python train.py --model="image captioner" --train_examples=101725 --encoder_activation="geglu" --encoder_mlp_ratio=2 --encoder_head_dim=16 --encoder_width=160 --decoder_head_dim=32 --beta2=0.999 --precondition_frequency=10 --adamw_lr_other_params=0.00079 --steps=9600 --adamw_weight_decay_other_params=0
Rows from block 6 of the image encoder of a small image captioner, named by matrix and row number. Rows with one number belong to one neuron. Each number is 200 + 40 x the weight over its row's rms, rounded and kept within 0 to 999. All counts start at 0.
Before each neuron's rows are labels from the 100 images, of 14976, where the neuron reaches its largest size: "top examples" is what is common among them; "peak at" is the part of the image that holds the peak. Only what is clearly more common there than usual is listed. The data: photos with spoken descriptions (Open Images, Localized Narratives). In brackets: how many of the 100, against the usual share in percent.
# gate: MLP gate (encoder.blocks.6.mlp.gate.weight, 320x160), inputs 0-79
# fc1: MLP up (encoder.blocks.6.mlp.fc1.weight, 320x160), inputs 0-79
# fc2: MLP down (encoder.blocks.6.mlp.fc2.weight, 160x320, transposed), outputs 0-79

top examples: text has "wall" (50 vs 19.8); text has "man" (30 vs 11.9); text has "wearing" (30 vs 12.1); text has "woman" (25 vs 9.3)
peak at: top right (36 vs 14.1)
gate.84,180,160,244,225,203,137,153,241,220,186,222,238,155,198,183,199,205,143,208,269,192,101,200,161,203,195,192,170,180,294,218,157,245,214,226,240,245,207,255,109,98,157,269,235,204,255,154,190,205,213,240,204,128,226,202,180,150,199,169,205,202,194,177,145,185,206,181,235,216,214,189,186,179,173,167,170,216,195,197,203
fc1.84,220,214,229,182,243,205,189,173,146,161,153,158,226,216,204,142,179,255,261,167,169,200,207,254,150,145,257,215,164,166,250,212,205,193,178,195,216,254,179,244,239,259,164,162,271,169,222,178,171,262,212,125,176,228,222,209,186,225,125,187,202,182,158,166,228,282,219,210,233,198,160,189,172,225,191,282,151,223,208,194
fc2.84,162,214,196,252,194,209,187,187,206,236,114,196,195,156,267,205,299,255,212,168,191,174,139,195,210,212,191,216,261,219,281,158,191,200,176,209,195,171,220,214,200,256,212,143,152,164,202,101,143,118,260,219,245,112,236,218,258,219,177,153,220,161,281,132,244,210,205,140,273,222,202,235,155,171,244,247,175,203,247,187

top examples: text has "wearing" (32 vs 12.1); text has "man" (30 vs 11.9)
peak at: top centre (50 vs 9.4)
gate.102,253,230,167,212,245,214,149,252,149,271,185,205,200,204,292,187,152,239,154,187,157,225,182,210,172,143,234,210,117,287,174,219,189,106,184,240,212,158,273,203,243,252,207,169,219,91,227,242,280,197,201,198,198,230,199,167,161,255,220,193,187,178,268,225,172,207,196,225,160,194,222,209,260,266,191,202,155,227,225,187
fc1.102,188,175,174,182,181,244,209,193,195,167,205,239,220,182,152,184,155,195,257,189,218,163,228,219,194,250,175,209,122,273,228,163,270,147,217,235,185,220,220,230,216,214,188,163,204,271,196,228,209,239,188,178,226,166,258,185,236,290,254,196,140,193,137,171,199,206,254,110,220,196,148,139,204,179,182,179,174,234,232,207
fc2.102,145,210,212,212,171,203,204,235,238,174,260,234,149,268,229,234,188,164,208,202,182,166,226,163,163,177,197,253,175,226,208,201,188,168,187,179,185,176,213,235,205,134,161,206,148,155,163,176,107,187,132,109,181,238,202,191,184,268,158,82,117,195,173,119,190,147,230,139,205,188,295,221,238,171,264,192,209,203,218,208

top examples: text has "holding" (36 vs 16)
peak at: top centre (31 vs 9.4)
gate.179,248,169,242,194,143,149,218,105,261,206,181,158,240,138,188,242,217,245,193,147,187,204,276,165,255,208,182,156,147,187,157,178,187,136,218,274,156,210,210,230,92,211,205,173,178,224,219,220,288,258,245,154,149,213,276,209,264,243,255,211,212,230,257,191,199,138,182,100,201,196,176,154,224,193,225,162,220,262,110,183
fc1.179,207,207,236,139,197,209,175,245,73,206,187,225,174,243,186,213,207,161,222,193,235,181,180,264,206,297,179,238,165,203,251,186,255,196,226,226,233,206,198,209,300,229,167,233,235,271,178,223,231,202,156,279,162,132,85,178,237,224,173,230,166,191,112,209,181,180,220,246,194,229,224,125,142,208,268,230,238,175,229,164
fc2.179,174,115,211,179,202,208,253,245,236,174,234,224,296,211,185,206,229,253,243,150,128,180,241,239,199,222,241,141,113,213,185,208,176,210,162,233,190,209,163,115,226,191,189,176,237,215,209,151,224,251,198,227,212,178,213,252,325,198,236,188,213,188,164,179,199,259,168,187,141,211,190,178,199,221,221,270,142,177,147,197

top examples: text has "sky" (67 vs 24.8); text has "buildings" (46 vs 10.9); text has "road" (37 vs 8.1)
peak at: bottom left (34 vs 14.1); bottom centre (25 vs 9.4)
gate.75,190,217,194,142,209,185,199,171,193,153,146,204,274,247,165,239,172,194,155,211,234,210,194,164,239,215,187,166,171,280,224,207,214,260,168,181,213,182,199,194,168,258,177,227,220,285,234,320,226,225,144,222,178,182,123,193,185,119,198,143,234,251,168,126,173,153,186,185,211,186,187,211,207,183,243,208,217,181,215,218
fc1.75,184,224,142,209,221,176,175,169,157,208,185,189,266,238,209,309,209,184,141,214,250,131,220,227,227,213,150,187,191,269,189,142,188,253,239,178,180,222,208,190,231,247,190,253,217,216,225,276,206,199,202,207,196,180,220,171,198,186,201,233,234,230,219,190,180,108,178,185,147,189,222,216,265,219,243,168,238,212,172,251
fc2.75,291,170,226,174,210,155,220,212,154,116,247,195,197,195,159,232,256,198,208,242,252,200,183,155,194,186,182,203,178,157,193,176,232,243,185,175,238,237,229,161,180,223,230,187,152,220,229,194,272,103,184,190,189,172,211,131,247,205,191,205,213,214,163,216,213,233,196,225,232,238,140,112,175,224,197,145,216,224,201,163

top examples: text has "grass" (42 vs 10.2)
peak at: bottom left (33 vs 14.1)
gate.26,208,231,232,226,133,213,149,179,276,253,167,117,355,244,234,191,223,216,159,182,281,208,185,247,217,242,179,217,136,169,226,194,133,148,220,263,184,174,163,240,223,163,241,145,168,139,227,148,249,206,206,193,107,168,180,137,212,200,155,185,216,255,212,182,206,210,282,237,223,196,243,145,184,160,229,218,213,178,257,196
fc1.26,163,225,186,225,124,252,180,191,195,248,243,251,181,157,235,220,218,158,169,210,250,213,216,144,182,205,237,176,155,254,213,260,139,166,262,169,243,231,191,219,175,219,226,209,190,226,230,184,177,173,218,142,173,193,219,222,233,233,159,219,177,159,219,185,152,198,236,252,178,193,154,172,201,231,215,218,232,206,166,314
fc2.26,169,282,195,280,218,208,162,292,247,168,268,246,219,190,181,261,172,204,267,165,146,161,269,217,217,229,204,274,200,205,231,214,180,189,210,253,212,177,162,161,231,214,235,195,231,248,133,244,157,145,178,263,192,253,205,182,176,125,188,275,218,162,158,259,192,218,248,159,198,160,136,227,205,156,203,226,199,126,234,226

top examples: text has "sky" (78 vs 24.8); text has "trees" (61 vs 27.8); text has "buildings" (34 vs 10.9); text has "building" (30 vs 8.6)
peak at: top right (43 vs 14.1); top left (32 vs 14.1)
gate.66,190,174,196,194,184,206,158,170,233,207,191,184,208,203,211,209,193,200,219,222,183,217,155,178,246,80,245,198,244,140,279,213,216,154,255,205,184,178,256,201,287,152,194,256,160,243,215,211,218,208,155,165,263,258,191,201,200,161,172,242,238,209,226,200,179,233,168,213,180,172,226,190,89,249,234,268,252,256,152,222
fc1.66,218,174,234,125,258,139,235,219,187,189,208,183,180,215,261,210,210,204,138,172,288,222,239,201,177,180,214,214,234,263,166,94,217,218,201,240,133,144,223,202,235,212,132,227,179,207,239,174,218,254,168,156,193,169,216,213,216,221,241,189,178,206,237,184,157,183,208,177,247,231,143,172,195,227,297,286,159,275,249,199
fc2.66,242,262,225,175,157,148,218,207,199,222,198,175,209,190,168,136,197,212,207,271,171,224,263,225,218,245,196,154,202,265,248,232,156,116,253,205,219,196,224,180,107,155,195,205,221,257,198,180,218,143,291,202,190,185,207,234,235,230,194,182,212,144,251,182,127,201,171,242,164,247,170,218,213,172,159,241,96,239,189,231

top examples: text has "sky" (72 vs 24.8); text has "water" (69 vs 7.8)
peak at: bottom right (52 vs 14.1); bottom left (47 vs 14.1)
gate.131,196,206,171,159,82,191,170,197,231,163,172,230,169,175,260,242,188,187,224,255,179,222,150,192,175,224,228,235,285,149,250,116,181,223,228,162,241,128,214,110,281,101,177,145,167,167,194,231,213,109,249,185,251,171,114,210,139,163,213,167,194,276,172,194,209,210,208,178,211,214,277,224,180,158,204,187,134,203,272,204
fc1.131,229,198,121,189,187,230,128,235,236,230,193,196,197,147,251,195,194,198,211,215,204,184,167,195,165,200,246,92,217,159,199,206,115,233,204,207,212,139,225,157,265,194,196,190,244,220,249,234,236,144,232,162,198,177,131,198,163,175,228,161,250,245,244,190,192,157,181,198,236,191,203,241,216,100,182,235,197,206,249,230
fc2.131,296,186,209,154,163,199,213,159,211,273,186,166,284,235,246,196,125,225,169,199,159,207,132,158,201,267,176,208,168,151,210,217,189,190,288,129,200,224,202,211,193,155,180,194,184,203,217,195,235,140,219,195,168,233,179,195,170,249,257,98,222,188,168,225,200,239,168,199,177,205,203,156,248,152,282,271,168,189,180,140

top examples: text has "flowers" (40 vs 3); text has "flower" (32 vs 2.1); text has "plants" (30 vs 9.8); text has "leaves" (25 vs 2.6)
peak at: bottom right (39 vs 14.1)
gate.185,201,228,140,156,230,285,230,266,211,226,233,208,210,198,210,236,213,204,205,170,205,161,276,206,220,205,188,295,117,209,243,191,122,218,208,236,164,253,175,205,225,207,240,218,164,204,281,138,167,224,159,183,155,201,192,171,185,263,172,191,240,224,231,240,202,253,195,200,193,237,188,247,207,223,192,215,153,258,190,213
fc1.185,231,181,204,210,166,128,257,196,172,205,184,179,229,126,229,206,230,184,171,229,225,178,177,194,141,247,181,231,268,189,245,134,248,222,150,229,214,124,264,204,238,260,154,203,205,202,225,292,210,183,238,213,197,186,199,196,200,102,192,305,124,176,258,217,228,230,196,206,208,66,229,222,145,147,205,244,246,177,203,201
fc2.185,167,217,224,185,103,227,254,212,281,234,144,216,229,164,283,220,207,250,122,262,183,190,301,191,97,288,230,185,226,181,242,150,242,278,254,175,185,225,211,173,293,221,227,177,196,198,202,151,211,197,150,226,195,224,123,160,192,196,189,212,188,147,238,194,144,249,189,148,200,175,227,220,224,241,180,252,255,156,195,240

top examples: text has "grass" (34 vs 10.2); text has "water" (29 vs 7.8); text has "bottom" (25 vs 9.9)
peak at: bottom centre (36 vs 9.4)
gate.110,244,183,193,148,99,208,202,165,231,199,155,203,240,115,251,177,148,159,109,170,196,199,234,184,230,156,228,208,258,305,180,216,181,208,125,212,266,260,152,149,210,225,146,191,159,217,203,198,168,182,177,195,215,201,199,205,197,171,181,191,262,149,227,212,188,159,228,267,242,219,174,163,217,201,106,198,175,186,234,201
fc1.110,246,245,222,252,254,138,255,230,157,147,242,156,236,168,240,168,193,192,243,187,198,236,206,151,187,193,168,146,172,118,187,216,216,148,210,211,178,243,215,243,170,161,169,274,257,229,203,237,166,186,221,208,272,220,204,210,201,155,179,235,166,254,276,241,275,127,119,242,173,129,235,151,276,165,210,117,241,221,218,195
fc2.110,155,170,261,168,181,326,167,205,249,157,235,160,235,175,186,228,202,232,217,147,194,288,228,158,168,212,217,174,132,210,222,266,187,146,253,188,165,222,166,272,170,204,234,155,187,175,224,148,230,141,212,163,211,220,169,182,164,160,153,232,222,270,152,214,161,201,180,242,184,188,236,138,162,228,187,207,193,180,239,276

top examples: text has "woman" (28 vs 9.3)
peak at: centre (39 vs 6.2)
gate.277,182,236,164,146,152,203,230,168,244,277,229,224,306,216,154,194,230,224,160,231,192,198,137,222,153,216,160,160,211,264,219,195,142,175,175,236,107,186,272,242,192,234,283,192,159,203,176,287,249,207,216,213,227,228,166,187,267,187,171,197,208,213,237,206,238,217,239,218,247,209,149,212,153,266,173,146,169,225,197,143
fc1.277,126,297,214,143,228,163,193,230,208,202,167,185,273,256,174,171,192,137,194,271,170,205,151,143,196,173,274,132,155,218,245,225,231,236,180,296,170,236,158,220,199,229,194,190,193,193,192,281,241,156,166,173,175,153,151,174,150,227,194,207,201,114,201,194,190,194,168,247,182,199,200,211,213,210,210,190,143,242,190,179
fc2.277,184,196,213,174,178,242,130,282,177,205,216,255,233,193,257,199,146,163,285,278,164,224,164,173,187,164,203,150,171,181,194,174,173,266,190,169,153,270,238,280,196,232,210,149,221,192,166,179,188,156,167,260,194,140,196,213,169,226,196,200,158,217,183,91,179,180,219,230,175,157,159,244,169,216,228,152,196,263,204,164

top examples: text has "trees" (70 vs 27.8)
peak at: top left (49 vs 14.1); top centre (29 vs 9.4)
gate.82,199,166,98,202,187,200,211,210,164,271,136,189,227,189,208,253,202,238,260,167,235,252,183,187,198,158,98,186,208,125,177,231,178,197,207,241,198,162,177,208,148,212,225,198,174,190,192,264,200,252,187,206,242,194,237,203,144,175,152,149,219,226,196,204,173,301,226,221,188,237,276,166,242,144,243,231,219,176,258,230
fc1.82,190,160,199,199,265,161,161,194,211,227,232,161,202,147,206,213,243,254,223,188,227,154,193,142,138,175,216,168,249,147,188,241,159,187,121,136,162,169,212,265,193,150,119,157,214,241,218,225,183,151,174,171,162,181,214,169,164,266,125,154,152,186,241,216,132,164,234,208,214,175,174,168,169,226,209,215,201,180,188,162
fc2.82,182,207,244,195,173,161,244,206,233,222,165,270,170,252,203,205,224,199,169,192,140,164,219,188,201,200,202,130,168,197,221,238,128,181,181,279,152,204,161,174,233,190,163,315,245,168,229,190,132,240,191,144,199,175,185,201,204,261,314,209,246,267,188,181,237,206,181,191,241,207,221,166,155,246,184,237,151,219,204,247

top examples: text has "flowers" (37 vs 3)
peak at: bottom right (36 vs 14.1)
gate.137,214,173,301,214,210,195,191,223,170,202,195,186,243,216,177,203,184,297,226,266,186,175,130,189,202,234,184,231,171,233,214,224,123,169,165,187,156,212,186,168,221,198,204,180,217,188,158,213,244,242,195,206,253,149,250,215,279,227,269,242,152,236,202,269,121,221,183,236,234,229,197,219,229,165,221,182,126,248,217,232
fc1.137,258,189,201,157,254,224,243,171,259,225,161,169,236,198,161,145,192,191,170,222,118,195,188,189,241,155,266,215,157,182,216,177,96,207,183,219,221,164,250,215,199,191,249,150,207,185,221,293,248,221,155,184,179,133,190,167,234,179,197,244,193,191,243,225,234,239,260,249,166,246,218,217,227,143,261,197,197,234,262,206
fc2.137,171,225,161,168,220,157,223,215,307,238,208,242,183,211,185,224,201,85,236,266,180,195,213,189,179,235,189,224,144,156,167,205,149,159,237,207,212,239,214,208,214,187,168,150,156,216,135,225,206,207,243,226,185,63,220,141,211,189,162,217,237,219,187,229,196,266,154,206,309,193,181,160,179,219,187,177,162,277,263,194

top examples: text has "wall" (41 vs 19.8)
peak at: top right (42 vs 14.1); top left (34 vs 14.1)
gate.311,139,195,144,198,249,161,223,206,206,258,270,104,176,239,177,124,164,189,212,211,131,264,232,242,239,172,226,162,206,212,235,157,275,199,260,185,286,181,186,166,205,197,205,210,208,171,189,228,112,209,129,139,197,98,219,166,240,243,216,198,243,163,231,263,195,246,245,198,221,194,224,214,191,281,276,182,167,140,178,207
fc1.311,230,162,160,263,144,244,192,179,153,241,249,253,219,218,261,179,234,159,195,165,169,205,235,249,236,241,229,203,266,240,177,276,152,198,226,187,200,200,178,190,305,213,165,162,73,224,224,229,165,169,223,230,197,202,148,188,173,196,216,212,202,166,151,193,256,176,216,131,204,222,175,212,161,192,170,151,204,231,169,231
fc2.311,270,261,134,222,156,208,201,152,123,172,206,220,201,173,251,164,160,174,186,168,151,143,174,106,158,179,227,240,203,204,185,195,167,228,189,224,252,233,304,185,130,143,217,264,207,203,253,171,216,182,188,163,243,173,206,157,150,199,209,271,232,195,188,225,259,236,205,180,189,211,274,249,220,220,203,104,168,227,239,240

top examples: text has "wall" (46 vs 19.8); text has "two" (28 vs 11.1)
peak at: top left (41 vs 14.1); top right (32 vs 14.1)
gate.37,157,231,182,208,222,162,98,172,191,181,197,153,261,175,168,250,190,162,225,150,140,270,231,186,202,172,219,185,189,281,221,199,221,289,231,198,219,188,174,211,289,226,160,197,192,221,185,190,198,165,128,139,298,213,199,232,180,223,183,209,156,187,266,254,209,253,276,157,161,238,135,218,246,194,223,156,173,248,148,235
fc1.37,195,219,223,163,172,197,153,162,223,212,238,192,179,179,197,238,125,140,217,174,208,213,287,178,179,169,183,153,146,185,257,174,131,275,163,188,209,239,199,93,236,229,168,223,192,240,145,178,184,185,263,189,178,267,240,235,174,185,249,176,124,215,186,233,225,211,220,239,152,231,168,162,197,228,264,199,178,199,129,196
fc2.37,144,192,167,226,236,227,192,165,259,254,215,267,176,184,223,221,236,133,113,195,233,160,210,272,165,206,202,198,198,174,173,165,256,178,186,226,207,261,213,263,150,145,240,138,149,173,186,206,244,242,215,181,184,178,249,168,203,180,183,278,201,214,197,214,176,160,151,131,169,254,172,253,174,213,215,208,181,154,230,288

top examples: text has "wall" (47 vs 19.8); text has "table" (36 vs 12.9)
peak at: top right (43 vs 14.1); top left (33 vs 14.1)
gate.87,177,206,159,196,229,200,195,190,156,224,180,166,180,173,159,210,220,250,244,242,179,233,251,158,181,208,136,242,159,128,195,156,248,232,269,192,227,295,240,236,242,192,200,277,226,264,203,256,268,211,125,176,189,209,229,195,239,276,135,130,219,182,264,182,152,123,229,166,173,145,208,185,182,214,159,169,164,155,200,196
fc1.87,277,174,217,156,135,179,216,298,157,174,203,211,193,196,159,137,185,218,130,254,208,261,200,265,174,232,256,267,248,189,169,141,141,174,207,219,208,193,187,149,192,177,216,202,157,258,190,239,198,189,159,217,238,134,132,206,168,287,184,231,192,120,201,230,174,216,260,157,228,154,185,186,170,246,188,157,219,177,182,174
fc2.87,202,206,222,190,207,232,146,188,191,190,277,212,194,258,171,209,297,234,136,158,187,127,132,237,238,264,247,272,226,165,218,158,159,250,217,196,195,155,193,262,247,252,197,133,227,196,190,231,172,169,129,154,202,216,162,137,217,249,233,208,147,157,157,163,230,170,225,176,132,210,223,175,223,243,144,146,187,182,195,175

top examples: text has "people" (52 vs 22.1)
peak at: middle left (28 vs 9.4); middle right (27 vs 9.4)
gate.135,148,185,227,300,232,242,196,185,197,216,296,258,242,207,188,263,216,189,253,165,228,203,206,110,311,203,271,252,235,205,242,228,185,193,190,157,202,141,288,159,215,196,200,226,215,157,184,227,256,194,143,210,159,265,172,197,218,169,143,198,178,244,247,193,203,182,173,195,253,208,182,141,205,226,170,226,236,224,230,151
fc1.135,224,185,237,251,138,125,263,232,155,171,248,290,204,208,183,241,237,241,149,212,153,174,140,149,259,253,258,208,255,147,186,199,156,235,248,183,216,147,249,208,158,241,183,284,245,176,198,196,205,180,130,143,219,236,239,183,248,167,124,220,188,202,174,214,185,162,208,173,243,157,191,192,261,209,241,258,215,268,264,186
fc2.135,158,231,203,238,186,172,250,156,146,200,200,176,199,216,222,178,207,252,214,173,214,221,200,158,203,216,200,153,173,191,197,133,289,177,142,156,200,204,229,205,222,192,315,222,153,202,174,193,243,211,215,138,187,214,97,257,179,146,175,197,206,181,62,234,232,222,184,202,164,266,171,180,231,212,192,247,269,229,183,198

top examples: text has "woman" (26 vs 9.3)
peak at: bottom centre (42 vs 9.4)
gate.197,255,185,192,173,203,197,222,179,225,198,182,83,182,195,199,190,244,104,222,188,150,203,173,223,198,171,127,260,246,203,222,186,218,224,252,214,200,175,159,237,154,161,240,164,234,183,104,233,143,166,170,135,183,223,219,182,220,191,243,226,259,134,246,240,146,274,160,243,157,148,166,207,235,211,223,226,197,269,181,174
fc1.197,201,164,201,171,213,151,220,209,230,201,259,183,282,184,290,216,127,130,269,157,214,174,185,150,218,258,189,175,180,214,206,134,223,220,200,184,226,210,181,113,205,183,262,132,168,188,204,190,208,152,156,178,137,257,152,136,209,147,183,226,224,215,251,172,206,166,162,173,196,268,157,150,256,225,196,231,145,231,178,152
fc2.197,195,178,235,230,192,133,194,238,225,173,216,172,242,231,149,138,244,165,234,235,231,173,152,212,279,234,188,155,168,277,220,190,248,178,157,170,151,232,140,273,208,208,182,175,200,258,152,123,212,209,150,190,163,188,175,142,253,173,236,198,187,156,122,200,155,195,251,208,169,161,273,130,176,184,206,142,244,204,251,202

top examples: text has "wall" (41 vs 19.8); text has "sitting" (35 vs 14.9)
peak at: top centre (35 vs 9.4)
gate.30,167,167,186,270,255,176,170,150,224,168,160,220,185,193,190,158,207,191,191,308,210,201,162,183,203,151,221,254,222,159,172,143,153,170,220,266,251,226,231,229,134,287,260,202,154,214,248,238,177,236,225,214,142,233,179,227,152,263,177,161,178,131,199,211,200,248,226,210,229,302,141,179,193,177,209,185,194,230,211,175
fc1.30,203,166,180,207,134,158,192,153,167,185,221,173,167,219,138,179,110,218,270,137,217,281,223,206,176,203,210,157,200,258,214,277,190,264,181,232,215,182,115,203,233,187,187,143,187,257,210,100,278,241,166,176,227,169,157,211,188,158,189,167,193,236,242,216,272,237,173,232,212,117,245,112,184,260,178,216,207,230,230,198
fc2.30,164,170,165,196,240,187,205,261,200,207,165,208,163,183,180,189,248,211,180,287,132,193,282,240,164,159,130,154,248,167,278,265,270,257,287,199,216,215,242,231,228,172,196,225,185,209,153,210,285,127,188,188,310,205,186,224,192,186,199,204,203,193,267,178,229,253,255,183,169,159,225,215,160,175,144,187,227,188,133,240

top examples: text has "sky" (83 vs 24.8); text has "trees" (78 vs 27.8); text has "buildings" (33 vs 10.9); text has "water" (30 vs 7.8)
peak at: top centre (60 vs 9.4)
gate.174,194,200,175,231,209,182,230,160,220,130,251,143,171,180,209,131,178,235,233,239,257,210,206,157,204,182,224,110,129,146,256,218,196,249,192,203,172,214,181,204,173,225,202,263,242,232,227,213,204,147,173,235,183,239,169,158,203,151,192,287,181,200,214,199,269,102,236,216,218,141,236,138,168,176,161,215,157,144,213,195
fc1.174,138,259,213,185,185,242,152,225,144,225,219,191,173,264,247,235,253,203,184,200,190,254,133,146,192,256,223,293,208,210,153,211,180,242,185,183,228,204,185,200,148,279,209,211,158,197,183,188,193,219,211,170,182,252,271,188,242,260,187,167,237,180,237,178,148,263,162,183,83,216,186,166,177,229,203,200,237,220,206,127
fc2.174,152,235,229,227,206,210,191,249,158,187,178,210,145,284,148,186,191,170,201,141,154,205,236,239,159,156,162,250,187,225,213,168,104,300,170,231,166,219,184,114,154,207,146,169,103,173,190,140,182,244,244,224,185,180,179,223,207,242,206,200,230,183,232,168,229,227,165,191,183,198,176,310,271,156,259,250,186,189,231,189

top examples: text has "wearing" (37 vs 12.1); text has "man" (36 vs 11.9); text has "two" (27 vs 11.1)
peak at: middle left (25 vs 9.4)
gate.203,188,265,200,254,265,174,206,188,160,197,203,210,199,203,230,215,214,219,229,238,144,215,235,241,202,147,282,225,187,122,214,224,185,251,107,253,230,177,205,234,219,202,315,238,202,150,186,178,193,189,95,152,203,206,186,230,179,206,256,214,64,198,164,232,150,167,221,288,261,172,214,208,173,199,183,97,223,182,246,210
fc1.203,237,190,250,211,183,223,224,177,156,247,181,168,178,240,211,152,183,218,201,205,235,131,161,217,224,221,171,94,125,216,247,209,240,211,170,107,181,246,105,248,254,144,142,170,171,221,211,197,180,198,280,274,182,202,199,211,228,227,204,248,262,189,246,207,225,261,183,136,125,132,137,161,151,228,218,236,188,251,174,126
fc2.203,202,199,185,249,180,197,216,272,202,191,198,218,201,206,236,200,213,170,149,175,175,227,180,285,177,230,212,266,225,194,200,179,232,161,249,253,206,205,229,269,232,247,167,141,174,211,186,245,172,251,203,193,224,189,275,239,181,219,243,198,196,222,176,195,197,159,232,252,98,116,121,205,276,225,186,208,206,237,249,197

top examples: text has "sky" (51 vs 24.8)
peak at: top left (50 vs 14.1)
gate.5,207,261,235,284,187,186,213,148,208,207,158,170,267,124,178,245,172,210,241,208,191,182,220,292,122,263,146,272,197,203,223,211,168,168,184,191,195,214,182,215,205,189,220,218,263,223,256,223,251,203,228,228,240,134,232,186,247,227,284,226,204,164,203,173,147,148,317,160,191,181,190,195,181,262,123,209,185,186,210,216
fc1.5,202,167,165,124,164,189,163,184,183,219,157,227,263,207,131,186,183,171,291,116,149,164,223,225,210,254,210,207,178,284,228,276,237,218,211,158,126,209,213,227,230,189,205,237,249,256,228,195,202,200,214,284,137,223,216,74,236,134,245,169,140,228,225,179,189,243,204,184,232,210,212,215,195,188,164,240,264,190,156,199
fc2.5,308,254,196,245,162,151,234,224,210,232,195,265,223,284,175,215,212,202,198,223,213,198,138,200,225,159,225,218,197,140,211,176,227,174,232,251,193,209,187,184,197,212,218,175,158,103,188,242,130,131,200,220,129,158,188,179,109,168,133,212,103,210,165,138,234,162,172,139,242,134,175,218,248,217,225,210,207,180,184,265

top examples: text has "trees" (56 vs 27.8); text has "sky" (51 vs 24.8); text has "buildings" (28 vs 10.9)
peak at: middle left (35 vs 9.4)
gate.208,173,211,231,222,176,225,133,186,210,204,216,245,291,162,260,271,183,239,166,227,124,207,195,165,226,156,166,240,214,236,204,168,237,225,241,182,231,128,187,199,147,219,226,253,82,166,195,137,200,164,207,219,251,204,145,228,266,247,189,178,219,160,221,233,161,275,222,152,202,216,169,158,227,122,248,231,176,209,136,189
fc1.208,130,196,199,156,176,220,143,246,223,217,197,167,170,231,244,134,279,177,188,170,238,136,218,251,227,135,216,174,167,227,240,194,211,147,230,239,202,218,207,186,159,230,156,249,146,214,171,166,173,126,225,221,222,127,166,116,183,118,147,275,184,233,188,209,118,201,153,253,231,127,253,207,178,227,200,143,218,183,159,173
fc2.208,246,150,138,210,213,215,216,154,180,198,183,169,191,241,194,220,221,209,274,241,228,191,140,137,147,198,184,251,178,205,294,257,146,263,236,214,143,155,230,194,218,233,221,236,224,128,217,94,210,182,239,229,179,156,228,125,193,91,187,224,165,152,300,213,218,132,185,195,170,136,193,187,185,269,218,240,126,240,228,187

top examples: text has "sky" (76 vs 24.8); text has "trees" (60 vs 27.8); text has "buildings" (35 vs 10.9); text has "road" (26 vs 8.1)
peak at: bottom right (40 vs 14.1); bottom centre (26 vs 9.4)
gate.207,197,213,154,204,183,141,159,169,144,227,275,203,263,248,208,215,216,199,211,241,220,202,139,208,198,218,147,279,263,199,186,166,181,176,192,178,206,237,251,201,143,213,173,205,285,201,184,287,197,236,274,244,253,217,237,143,203,162,238,155,169,169,226,196,228,178,168,112,237,146,185,215,233,201,227,158,223,233,262,239
fc1.207,152,248,261,211,256,212,245,228,162,213,187,193,189,164,173,172,193,215,196,220,216,188,168,181,253,219,214,127,215,185,197,112,208,185,182,168,185,169,218,163,154,226,193,325,172,233,206,200,194,149,355,233,231,185,167,232,178,260,102,170,215,174,174,148,136,214,245,230,146,183,156,219,241,207,199,204,200,207,176,207
fc2.207,225,174,213,189,147,179,152,164,249,246,218,180,235,171,80,213,177,197,201,180,213,198,208,227,146,163,200,161,175,257,145,207,227,229,238,210,184,154,248,245,203,198,113,208,166,178,251,171,204,221,179,246,162,269,242,214,197,185,169,175,207,178,199,231,233,139,164,196,238,162,194,229,181,167,98,159,264,204,174,142

top examples: text has "people" (61 vs 22.1); text has "grass" (39 vs 10.2); text has "ground" (38 vs 7.8); text has "wearing" (29 vs 12.1)
peak at: middle right (35 vs 9.4)
gate.274,201,253,221,245,157,256,203,251,269,240,155,218,199,158,243,215,186,209,276,234,228,263,256,159,275,269,204,213,215,197,203,183,134,210,191,191,211,133,216,239,248,287,150,190,135,185,197,172,174,204,143,222,189,245,236,215,294,195,241,274,226,192,127,177,212,166,239,272,140,228,222,176,161,138,164,122,230,181,205,156
fc1.274,223,193,213,232,191,190,253,229,167,165,252,178,200,209,201,213,251,259,225,186,175,139,137,195,210,202,231,139,192,186,230,176,198,224,191,158,220,192,235,223,263,210,125,201,127,168,188,216,226,208,150,202,252,147,210,272,201,217,185,85,206,225,147,160,255,128,152,229,184,198,153,154,193,182,207,156,224,215,206,164
fc2.274,118,149,223,205,211,246,241,227,209,273,86,191,183,193,209,237,226,243,189,220,170,201,254,159,258,193,202,179,264,221,156,216,179,221,173,237,174,254,231,238,200,214,199,132,138,149,177,203,164,130,167,234,183,176,139,156,256,253,176,166,223,213,164,157,157,199,253,189,154,155,117,217,185,218,298,210,171,182,253,200